From a checkpoint of a small text-conditioned image diffusion model.
Training: soap at rate 0.00096, 12400 steps, batches of 128.
Rows from block 3 of the denoiser of a small text-conditioned image diffusion model, named by matrix and row number. Rows with one number belong to one channel. Each number is 128 + 24 x the weight over its row's rms, rounded and kept within 0 to 255. All counts start at 0.
After each channel's rows are labels from the 100 images, of 14976 (inputs lightly noised), where the channel reaches its highest value: "colour at peak" is the nearest of a few named colours to the mean colour under the peak. Only what is clearly more common there than usual is listed. The data: regions of photos with short descriptions (Visual Genome).
# convs0: first 3x3 conv (model.mid.0.convs.0.weight, 96x96x3x3, each kernel summed), inputs 0-95
# convs1: second 3x3 conv (model.mid.0.convs.1.weight, 96x96x3x3, transposed, each kernel summed), outputs 0-95

convs0.62 [155 105  98 145 159 100 124 124  92 120 120  56 143 116 158 127 119 116 124 115  94  98  88 100 151 108 165 113 109 121 121 149  96 150 148 171 165 112 142 138 122 122 172 123 134 139 131 123 125 128 110 105 135 204 140  84 149 117 109 117  98 149 138 133 122 144 112  75 124 167 115 140 136 135 173 144 141 122 114  86 130 140 180 130 148 133 141 123 122 119 118 120 109 153 150 157]
convs1.62 [104 156 150  88 153 123 136 143 192 135 145 129 142 119 153  93  72 113 139 136 126 144 141 135 121  73  77 127 144 114 137 142 115 146 154 124 101 160 124 113 123  91 110 129 131 121 137  92 138 127 154 163 120  73 121 136  91 108 170 115 139 112 167 133 122 127 118 147 114 117 142  94  93 104 101 107 141 116 103 149 103 127 118 104 153 137  93 155  72 120 153 160 113 100 114 140]
colour at peak: black

convs0.59 [126 114 141 141 130  67  83 144  99 172 148  79 122 114 104 118 163 105 142  62  96 144 124 121 145 132 122 129 116 104 122 117 146 162 111 133  83 127  99 130 134 106 135 127 148  91 139 141 158 121 128 145 109 135 121 137 167 103 132 113 151 122  90  83 121 153  85 114 149 137 167  85 131 129 106 100  93  75 107 122 121 102 112 120 148 122 150 104 125 132 109 136 116  85 112 128]
convs1.59 [109  99 112 124 110  90  63 103 135 148 112 132 139 122 115 141 195 140 136 134 125 138 108 116 154 154 140 121 143 136 125 126 126 118 120 114 169 121 122 112 112 103 139 170  95 116 154 162 115  94 129 119 149 148 133 119 138 173 139 117 104 175 180 164 138 109 101 164 133 142  71 135 145 119 140 112 161 131 150 178 131 171 138 100 139  90 101 120 102 116 125 141  97 138 147 106]
colour at peak: pink

convs0.14 [130 113 158 116 130 165 117  90 142 104 120 133 138 107 149 103 144 191 132 166 114 143 110 140 119 126 129  84  86 111  82 136  92 130 121 164 197 110 118 140 123 139 102 130 164 141 155 104 129 139 151 125 108 101 121 160 100 132 121 185 125 158 144 137 128 152 206 139 172  92 110 125 118 114 149 138 120 134 126 131 121 136 110 131 171 123 134 120 135 138 122  93 140 129 123 100]
convs1.14 [102 145 126 182  78 141 123 191 164 101 134 136 135 113 109  60 131 116 150 128 125 117 129 133 136 134 136 138 141  71 109 140 149 170 136  97 135 158 138 182 149 116 130  94  98 149 128 146 140 104 124 111 106 142 114 112 152 141 111 158 137  91 103 142 140  91 122 132 124 109 152 169 117  87 123 154  94 129 120 135 125 122 102 131 158 164 120 150 123 136 134 118 144 186 123 136]
colour at peak: pink

convs0.48 [107 176 157 160 103 161 111 121 125 136 126 174 151 136 124  83  91 159 122 111 142 115 134 134 167 132 136 141 148  94 137 127 162 167 164 101  99 128 143 168 152 120 151 123 134 124 108 154 110 154 149 155 156 132 142 101 110 142 128 114 107 161 141 144 133 111 114 141 166 108 149 141  97 106 162 132 121 129 114  88 151 110 112 129 172 133 100 113 113 172 150 127 141 163 200 134]
convs1.48 [146 157 109 124 125 128 147  69 109 129 114 133 152 115 112 120 150  95 166 131 153 128 145 174  94 162  98 132  91 160 129 143 112 117  90 118 147 169  94 104 113 132 110 128 133 154 125 109 127 143 136  70 138 108 119 136 167 116 131 164 130 108 121  81 121 122 151  99  84 153 118 140 200 163 123 133 113 128  86 116 136 111 127  97  97  99 146 133 154  94 109 134 150 119 129 128]
colour at peak: black

convs0.84 [116 109 140 166 139 107 100 163 117 136 134 123 113 161 101 150  99 101 124 180 107 140 127 167  89  98 125 146  92 125  86 156 105 160 146 124 138 112 129 120 143 114 118 130 153  98 146 139 170  99 114 138 104 110  77 127 128 127 101 100 161 101 105 108 140 118  75  93 137 169 157 148  83 112 114 113 111 106 125 136  96 138 133 104 134 135 165 123 167 130 149 101  94  97 105 129]
convs1.84 [132 108 108 132 119  91 101 107 132 130 109 159  87  84 142  80 127 144 137 126 145 142 132 113 135  69 144 125 131 104 148 133 170 155 155  91 121 165 126 150 112 132 161  59 138 153 120 127 128 155 143  87  91 140 190 128 104 146 149 154 125 148 148 113 107 166 141 136 106 126  94 141 159 114 128 144 132 137 150 148 120 104 104 112 158 163 135 132 131 125  98 116 152  82 127 115]
colour at peak: grey

convs0.29 [140 149 145 131 109 133 139 127 163 150 112 113 127 134 107  75 145 110 134 159 158 161 172 143 144 138 117  62 131 138 149 122 143 127 152 148 218 155 109  75 167 124 154 127 133 150 125 122 106 140 100 117 134  96 133 138 104  95 170 153 137 149 169 164 140 136 148 121 142 117 118 103 152 107  98 128 118 113 146 127 116 149 134 138 148 121  81 136 134 119 116 109 132 137 169  98]
convs1.29 [138 134 155 202 135 121 149 157 103  98 128 115 141 164 128 102 137  93 133 125 141 132 137 133 151 104 139 159 121  90  95 157 132 135 116 145 127  79 130 131 131 126 135 108 136 130 137 106  99 157 159  90 127 121 118  91 192 191 148 123 104 136  94 156 123 123 105 124 135 105 124 167 129 132 122 162 148 109 108 112 134 120 138 122 102 133 187  90 162 134  97  91 129 110 153 145]
colour at peak: pink

convs0.85 [138 118 152 137 153 140 133 128 128 140 106  65  99 118 153 117 104 136 133  99 162 152 100 130 141 129 130  78 123 139 113 150 141 124 128 140 177 133 168 124 146 127 128 115 164 184 125 127 167 105 123 150 135 171 134 172 112 152 159 153 125 108 150 127 120  86 160 139 128 113 120 195 113 120 145 138 105 131  92 118 114 147 131 104 144  70 117 132  80 114 164 109 125 140 160 109]
convs1.85 [ 95 110  87 131  96 184 151 166 115  91 118 146 161 130 130 120 119 106 123 104 110 137 162 107 138 113 142 115 125 113 151 149 134  98 161 142 124 139 122 132  88 115 108 165 109 125 118  96 162 134 108 153  84 100 154 138 197 122 111 116 155 131 175 143  99 120 102  72  96 147 115 109 111 144  96 129 129 138 123 127 169 145 112 135 128 165 115 132 139 163 121 137  95 145 131 166]
colour at peak: brown

convs0.7 [124 197 177 101 131 100 132 120 140 134 125 142 125 152 188 109 128  58 143 140  51 130  79 122 127 132 104 102 128 167 106 136 159 146 117 104 106 124 149 106 122 175 147 122 130 148 103 138 112  95 161 134 129  97 141 166 114 118 111 120 149 103  88 126  99 127 139 114 104 116 139 101 131 133 116 134 125 159 100 132 126 161  94 140 119 151 121 136 117 134 120 124 127 132 110 151]
convs1.7 [163 132 120 116 124 146 158 161 107 158 153 176 159 120 142  99 114 121 119 130  90 106 147 126 164  84 105 131 152 138 126  82 120 129  76 127 177 144 128  98  98  96 126 114 136 139 134 126 134 107 115  88 156  83 110  92 140 151 135 106 156 137 142 216 175 143 139 113 112 130 133 152 125 116 146 117 112 128 142 142 132 121  92 131 135 173 120 143 140 153 109 120 131 138 105 130]
colour at peak: white

convs0.78 [ 97 133 100 111 108  97 136 127 115 146 147 120 145 123 125 145 119 100 116  76 113 126 157 123 126 142 109  91 132 134 139 123 134 133  86 124  49 108 122 137  98 163 129 137 116 107 134 127 127 112 119 149  88 116 137  86 128  91  99  97 113 120  71 153 146 160 118  96 127 139 105  64 127 114  75 119 129 111  96 111  79 108 103  97 133 117 118 126  99 132 161 138 109 118 128 101]
convs1.78 [106  82 137 129 147 178 137 118 109 122 145 134  94 120  95 147 143 125 122 138 110 137 117 133 118 122 169 111 128 121 144 114 108  96 115 158 140 144 130 135  85 129  49 123 108 118 143 143 136 102  51 142 132 145 114 138  92 153 120 146  92 133 166 103 145 122 100 148 113  99 158 137 135 140 138 104 132 129 175  96 139 143  83 101 122 102  98 128 120 165 112 165 104 135 151 158]
colour at peak: blue

convs0.12 [129 142 123 111 134 136 167  88 123 133  99  54 120 137 132 156 138 134 139 123 136 136 144 137 101 152 107 114 169  95  99 131 146 145 126 178  82 119  80 124  95 102 114 123 126 139 141 131 150 104 116 124 131 133 126 111 161  81 132  53 156 174 108 122 113 100 131  91 168 115 128 138 131 134 163 101 113 134 124 153 105 123 156 126 107 162 111 114 119 116 171 123 140 139  94 136]
convs1.12 [139 133 142 130 156 102 148 137  92  97 135 143 110 123 120 153 155  92 144 123 176 157 115 161 162 147  91 145 120 122 100 133 114 123 149 117 125 155 145 125 136 127 135 186 105 134 113 157  97 129 148 116 147 138 133 152 109 148 129 157 115  62 146 154 161 114 114 121  85 169 157 115 146 158 118 114 150 136 102 111 150 102 130 131 168 139 151 112 131 182  78 171 136 141 168 142]
colour at peak: grey

convs0.80 [109 138 137 131 123  67 153 127 126 132 106 137 130 130 125 152 111 101  84 141 127 155 118 141 135 133 123  51  88  99 118 124 137 122 117 146 106  78 119 114 147 126 163 146 131 148 148 140 125 114 130 114 138  90 126 111 131 133 150  73 136 122 143 131 128 119 111  42 141 114  88 128 137 131 120 110  84  87 143 128  90 116 104 119 151 145  79 154 107 112 156 130 149 126 151 158]
convs1.80 [109 187 120 144 141 158 138 140 136 148 181 133 153 155 117 134 139 123 151 141 108 123 149 126 112 110 109 145 169 149 156 108 145 138 164 140 174 165 144  96  74 111  92  94 145 153  81 114 102 147 137 131 139 158 151  79  99 132 144 120 143 146  92 121 121 161 148 159 102 134 134 141 162 130 122 102 156 125 129 133 142 123 138  98 100 102 144 156  89 116  98  88 148 141 122 108]
colour at peak: blue

convs0.45 [101 105 122 128 109 137 126 128 119 102 106 146  96 146 113 145 113 140 124 127 105 145 157 104  98 105 107 165 123 159 163 134 114 149 125 100 161 135 114 102 127 113 117 149 123 119 121 139 178 128 148 127 138  94 115  66 138 172 120 201 119 145 144 115 137 164 152 154 129 135 137 157 131 135 146 165 148  90 145  94 195 126 137 158 162 168 108 143 152 123 144 161 113 113  93 139]
convs1.45 [141 119 170 125 140  93 128  92 122 111 115 108 145 118 122 139 112 156 102 103 106  88 124 122 131 168 104 120  94 138 138 106 165 120 104 145 143 126 120 205 184 133 150 116  94 110 167 119 122 128 150  77 115 187 105 166 121 127 140 126 119 130 107 139 143 131 136 139 112 143  97 167  85 122 137 106  98 116 156 146 128 134 130 120 129  93 119 126 127  75 178 152 136 132 139 133]
colour at peak: blue

convs0.23 [146 120 142 125  66 119 134 129 178 147 154 131 136 153 121 113 123 163 151 192 109 118 180 118 148 130 109 161 171 111 154 103 150 157 140 132 167 121 154 130 123 137 142 123 123 113 137 125  73 130 134 161 171 119 100 142 107 186 155 180 142 166 152 118 114 126 129 106 146 126 119 166 120 135 133 139 124 121 146 111 154 114 176 103 138 152 114 125 137 108 128 125 110 117 150  94]
convs1.23 [161 145 136 145 162 128 106  93 139  97  74 133 134 116 125 131 130 134 148  65 145 121 130 151 121 169 127 146 112 143 117 147 120  97  82 117 119 145  94 129 159 126 167 122  93 142 108 121 161 126 143 142 163 140 184 135 158 119  82 135  99 124 166 122 104 124 123 163 134 163 112 115 134 145 115 113  88 107 137 101 153  62 126 148 158 113 141 107 105 142 137 114 170 138 110 112]
colour at peak: white