A small text-conditioned image diffusion model, trained from scratch.
Training: soap at rate 0.00096, batches of 128.
Data: trained on regions of photos with short descriptions (Visual Genome), 7.8 epochs.
Rows from block 6 of the denoiser of a small text-conditioned image diffusion model, named by matrix and row number. Each number is 50 + 15 x the weight over its row's rms, rounded and kept within 0 to 99. All counts start at 0. After the name is the row's rms in percent of the matrix's.
After each channel's rows are labels from the 100 images, of 14976 (inputs lightly noised), where the channel reaches its highest value: "patch colour" is the nearest of a few named colours to the mean colour under the peak. Only what is clearly more common there than usual is listed. The data: regions of photos with short descriptions (Visual Genome). In brackets: how many of the 100.
# convs0: first 3x3 conv (model.decb.0.0.convs.0.weight, 96x192x3x3, each kernel summed), inputs 96-191

convs0.12 099:53 53 34 54 61 54 40 09 63 53 35 65 52 54 58 38 58 25 48 27 41 83 51 66 61 59 36 41 60 22 26 53 82 55 59 54 66 43 70 66 33 55 73 46 20 47 25 50 60 23 86 11 86 38 71 65 63 51 46 31 55 58 37 40 62 37 43 60 29 35 40 55 33 55 62 70 44 53 37 59 55 48 47 52 60 52 53 51 78 34 61 52 44 53 73 57
patch colour: white (25)

convs0.37 094:48 15 69 75 24 76 66 58 35 52 39 64 50 25 37 68 60 32 51 53 59 29 68 54 43 89 54 51 36 16 43 41 66 50 48 53 45 35 33 53 33 53 69 38 28 47 44 74 51 57 74 26 16 30 61 69 38 40 31 68 28 50 45 63 42 31 34 49 52 37 46 40 46 68 73 61 47 49 44 72 34 15 44 41 58 50 50 54 37 71 52 73 54 50 45 54
patch colour: brown (61)

convs0.86 092:44 64 36 48 37 65 60 08 55 56 28 48 32 38 36 68 63 50 24 42 46 69 43 60 11 33 53 45 60 49 56 56 59 42 06 45 37 35 59 44 49 54 78 39 60 61 38 56 88 42 37 45 71 59 62 62 57 52 63 58 55 43 37 46 37 19 53 32 43 36 47 43 57 53 59 55 36 53 49 53 29 28 62 50 57 58 66 33 54 67 52 98 30 42 63 69
patch colour: black (37)

convs0.95 087:58 71 36 51 51 37 64 47 52 36 76 20 86 56 45 36 52 39 23 45 63 69 33 26 47 26 62 56 61 55 46 32 31 66 41 49 45 60 23 48 41 71 38 71 33 49 41 27 79 54 50 49 30 38 65 57 21 50 75 70 53 47 84 55 34 84 45 22 44 80 36 29 65 47 51 49 63 46 52 45 73 69 60 46 45 30 63 22 57 55 38 73 47 75 70 60
patch colour: black (76)

convs0.10 109:35 69 52 57 53 50 50 46 53 45 71 60 39 54 59 68 69 22 40 50 61 61 61 54 51 56 35 42 39 52 48 67 50 42 22 31 58 61 38 28 81 72 57 36 26 74 59 61 60 46 51 68 48 62 63 53 25 84 67 49 42 61 59 64 39 42 38 48 58 60 38 00 49 58 53 41 69 65 38 43 43 58 57 38 55 26 52 55 35 57 49 61 00 32 50 34
patch colour: grey (61)

convs0.32 090:35 77 52 34 53 25 77 47 32 58 72 39 28 49 23 19 55 69 56 63 35 63 68 93 44 15 54 45 58 87 28 66 68 32 51 36 97 44 47 46 79 43 31 22 53 44 32 45 69 38 35 57 46 15 41 27 47 38 99 53 58 38 70 31 45 49 53 72 26 43 49 67 58 49 57 34 55 49 26 43 71 43 43 53 26 32 41 37 50 37 47 34 41 44 78 35
patch colour: white (92)

convs0.44 110:55 67 52 45 41 36 78 99 64 52 63 43 33 56 64 43 56 46 42 48 44 29 67 57 41 71 60 50 53 58 67 59 52 64 48 41 50 53 40 43 56 49 43 45 49 37 65 53 67 62 50 59 44 34 54 38 34 60 83 54 76 42 41 42 47 58 35 69 00 99 28 48 45 55 33 47 90 48 54 45 56 35 51 39 33 06 33 66 78 57 61 49 39 43 51 60
patch colour: cyan (27)

convs0.29 085:23 73 43 65 45 50 85 36 31 68 65 46 42 52 33 46 41 07 51 05 43 38 20 53 68 37 53 56 46 30 32 37 04 29 58 56 58 24 29 34 59 43 69 42 26 42 38 35 71 53 36 33 17 22 56 58 35 65 38 46 29 27 56 36 51 83 35 19 60 30 22 29 45 46 74 56 53 59 66 48 62 67 38 34 38 43 48 44 26 40 52 57 55 60 76 45
patch colour: white (97)

convs0.30 093:24 55 54 41 38 35 80 19 55 77 71 26 53 45 59 40 50 38 42 28 55 67 53 39 35 51 36 43 61 72 60 39 28 55 43 46 21 76 38 36 58 41 51 74 40 78 67 43 82 24 49 60 56 00 37 39 35 41 24 42 34 47 55 15 38 42 33 55 55 42 22 25 45 49 66 15 57 57 58 55 68 45 55 39 52 24 37 47 33 41 47 40 39 57 18 47
patch colour: green (26)

convs0.80 084:64 47 59 38 81 42 68 58 37 42 69 60 39 52 68 54 70 48 48 63 51 54 46 37 54 36 48 46 58 69 68 60 93 53 57 72 45 34 46 54 42 77 62 10 40 35 59 57 76 54 58 79 45 26 63 53 67 28 35 62 70 47 52 40 54 55 70 52 34 75 51 58 57 91 45 44 47 49 50 38 65 54 30 48 37 41 64 79 55 30 46 58 61 59 52 60
patch colour: brown (63)

convs0.21 099:67 35 73 37 52 37 77 54 60 18 60 78 30 23 25 44 57 58 47 60 80 26 65 47 72 41 40 29 44 24 21 47 76 73 77 75 73 69 82 45 53 38 67 47 48 45 49 00 42 87 57 62 30 65 57 41 60 41 29 78 59 49 45 72 53 40 43 99 63 56 53 64 51 42 52 57 61 47 29 46 56 54 53 48 56 45 46 59 43 77 33 92 59 33 41 55
patch colour: pink (33); white (32)

convs0.20 105:69 70 82 45 52 64 49 62 48 32 26 18 67 15 38 64 41 81 56 41 66 06 49 32 52 41 60 26 38 75 49 33 85 55 36 67 45 76 54 74 50 44 38 48 52 70 87 26 47 36 67 21 55 31 45 47 51 59 41 28 61 41 72 62 23 75 61 52 47 51 42 75 60 38 42 47 55 51 61 57 55 50 40 68 43 84 80 41 69 68 23 52 46 73 93 40
patch colour: black (97)

convs0.19 086:55 65 63 37 80 55 48 75 52 52 70 82 63 42 66 39 66 58 39 54 71 75 34 31 70 51 55 44 58 36 59 32 39 52 61 36 37 23 48 24 55 46 42 46 54 54 66 40 49 54 24 48 07 55 64 46 67 61 42 56 64 46 49 31 63 01 69 41 69 76 56 76 48 54 29 70 46 61 38 30 49 49 37 53 69 49 35 74 54 56 67 41 66 47 23 46
patch colour: grey (61)

convs0.52 087:76 65 68 47 60 50 29 29 43 48 53 62 42 65 59 47 54 45 59 59 55 78 56 57 67 57 40 89 45 48 47 70 42 58 72 64 51 68 38 64 60 56 52 47 43 35 71 59 63 30 61 44 69 70 64 61 67 62 25 48 53 63 39 40 59 49 55 54 26 46 41 56 61 38 60 52 39 54 61 44 47 70 42 58 75 37 40 55 76 28 73 76 68 50 35 39
patch colour: white (47)

convs0.81 089:52 70 58 43 80 46 57 75 70 64 69 63 28 39 64 48 53 64 47 55 46 40 59 48 48 61 80 44 52 69 36 54 51 38 73 39 43 54 51 92 55 78 58 30 36 65 29 58 33 50 75 54 58 44 60 49 60 54 53 23 68 48 63 51 69 41 57 50 64 41 66 88 36 49 57 56 70 32 72 67 79 59 20 66 36 46 56 47 70 51 63 74 61 52 61 62
patch colour: white (50)

convs0.6 094:67 66 49 62 38 59 58 25 56 50 57 75 61 66 51 65 38 60 53 66 83 60 57 30 44 45 35 64 60 73 53 50 45 58 65 53 38 63 46 45 27 59 60 22 61 41 58 38 60 50 37 47 67 05 41 46 66 36 38 54 73 39 46 37 56 46 36 37 62 32 56 70 45 51 38 57 52 29 45 48 41 61 51 53 77 34 56 46 46 32 60 45 55 54 35 31
patch colour: pink (47)

convs0.5 093:64 67 50 62 50 52 57 71 47 39 79 58 47 20 54 56 71 65 29 75 54 62 41 49 62 47 16 48 54 79 66 69 51 36 68 46 65 58 35 38 90 56 58 26 50 57 49 53 65 56 47 65 65 53 45 46 38 85 65 45 32 69 75 49 56 55 63 50 69 74 42 34 72 59 46 42 65 50 39 35 41 68 76 42 68 70 37 70 46 87 65 65 23 57 35 41
patch colour: grey (61)

convs0.23 093:74 54 81 60 02 48 20 11 35 49 48 59 59 79 37 43 51 42 30 43 66 62 57 28 44 13 37 63 31 41 54 78 36 48 45 59 69 68 42 43 31 56 35 51 43 57 27 44 73 30 38 62 69 70 57 53 52 88 38 30 49 59 67 28 39 27 41 36 45 37 56 33 43 62 54 49 54 27 42 36 42 61 48 42 65 23 45 54 28 58 64 12 41 55 49 24
patch colour: grey (64)

convs0.64 086:70 60 44 56 19 68 79 29 16 26 74 87 26 62 45 61 67 60 62 52 63 46 46 72 29 51 58 36 78 64 82 72 53 59 46 25 65 23 10 50 55 66 53 42 41 44 32 28 60 89 72 39 12 73 48 24 80 45 76 32 76 27 60 69 28 67 38 38 80 33 70 45 40 48 28 63 44 22 57 64 37 74 51 61 49 57 56 30 56 55 59 55 66 48 53 14
patch colour: red (37)

convs0.26 091:62 60 45 36 35 45 44 40 55 61 13 43 98 33 70 65 47 21 50 89 77 51 49 24 85 64 29 43 55 00 40 43 55 42 52 43 52 65 50 44 29 54 44 82 61 42 42 46 83 16 46 38 59 47 47 46 23 49 40 54 28 45 40 22 38 31 37 60 37 47 69 36 29 37 35 61 46 59 52 41 26 32 22 62 60 43 25 43 43 47 54 60 26 39 59 39
patch colour: pink (39)

convs0.53 099:32 48 61 53 30 18 54 85 61 53 67 51 48 36 72 46 46 38 50 43 49 44 40 68 39 66 35 39 63 41 58 68 46 48 95 57 52 45 42 46 68 75 48 37 41 53 40 73 62 45 47 96 36 48 58 51 29 72 39 51 57 52 55 34 44 37 33 48 54 75 44 24 46 34 47 57 47 19 23 29 39 92 78 55 77 37 45 39 55 51 74 61 50 53 57 69
patch colour: grey (63)

convs0.74 099:48 50 11 54 62 41 49 48 49 67 88 41 61 51 66 40 61 55 34 38 99 99 42 58 65 82 63 41 79 35 70 60 63 48 50 52 55 44 77 27 35 42 46 30 57 63 55 58 70 26 25 53 68 72 89 39 65 60 53 54 89 54 75 56 47 34 63 49 35 63 51 61 22 61 24 78 53 56 62 52 71 54 58 57 34 50 43 68 56 47 59 99 60 30 93 66
patch colour: white (94)

convs0.71 133:55 65 62 38 51 56 71 42 37 24 34 57 57 47 39 51 55 67 51 49 52 03 60 58 59 60 59 54 43 69 34 57 44 35 57 61 00 76 60 46 61 59 16 60 49 56 67 54 64 58 71 36 25 99 00 52 52 30 49 48 43 57 56 45 47 35 62 60 71 62 28 54 34 44 44 18 38 61 29 63 98 39 62 64 65 57 99 39 53 42 52 26 57 53 35 44
patch colour: green (52)

convs0.61 095:60 21 37 42 68 50 42 64 50 65 49 55 71 19 45 53 54 66 41 79 00 35 30 55 39 39 54 44 26 61 43 30 64 56 56 34 71 82 61 28 55 32 30 59 43 58 59 42 66 61 32 56 75 06 61 38 63 64 28 17 36 57 57 64 52 87 71 60 68 37 75 51 49 33 43 59 32 43 38 63 61 30 50 46 27 42 70 62 78 53 55 17 42 47 76 75
patch colour: black (96)

convs0.41 114:00 54 66 49 36 65 52 55 62 34 70 30 48 31 69 53 42 63 43 47 00 85 25 58 28 50 40 44 54 47 42 42 64 65 47 53 81 69 43 64 58 43 23 62 36 61 48 38 38 35 50 37 67 03 70 60 39 72 33 62 53 52 48 64 33 42 55 47 56 38 56 60 52 39 68 56 40 51 60 69 57 35 46 99 31 42 02 62 74 49 38 76 46 60 95 58
patch colour: black (74)

convs0.67 111:84 21 49 38 46 43 79 40 54 49 60 50 57 42 49 35 52 20 50 51 67 50 38 70 56 58 43 51 35 77 48 56 66 47 46 47 10 68 65 75 46 28 61 40 55 39 63 79 59 45 46 49 59 99 85 40 57 47 34 58 67 32 59 21 65 54 44 40 24 48 93 70 39 50 51 07 71 41 43 32 64 33 45 57 67 49 07 34 80 58 31 20 72 53 45 45
patch colour: red (38)

convs0.48 105:72 36 55 62 28 58 34 52 66 65 54 72 68 50 37 54 35 66 37 59 48 18 25 56 63 19 46 30 57 23 57 23 56 44 31 57 65 72 85 46 27 64 51 50 37 40 33 42 53 60 00 56 32 75 00 45 42 54 55 44 48 40 38 53 62 45 44 54 72 27 55 60 40 69 67 48 59 50 71 40 40 39 27 56 50 52 46 66 72 48 55 88 42 27 41 41
patch colour: white (43)

convs0.25 104:50 43 46 12 41 64 47 36 50 59 61 49 43 50 54 57 45 62 45 51 53 68 76 32 45 47 40 59 56 36 57 60 54 42 57 41 55 67 28 57 33 51 40 29 54 44 52 36 42 52 56 16 68 36 56 42 27 40 56 61 62 39 51 48 51 33 34 37 16 65 35 68 35 70 63 63 59 41 63 56 50 62 49 58 37 21 55 71 59 49 54 35 16 48 52 50
patch colour: white (36)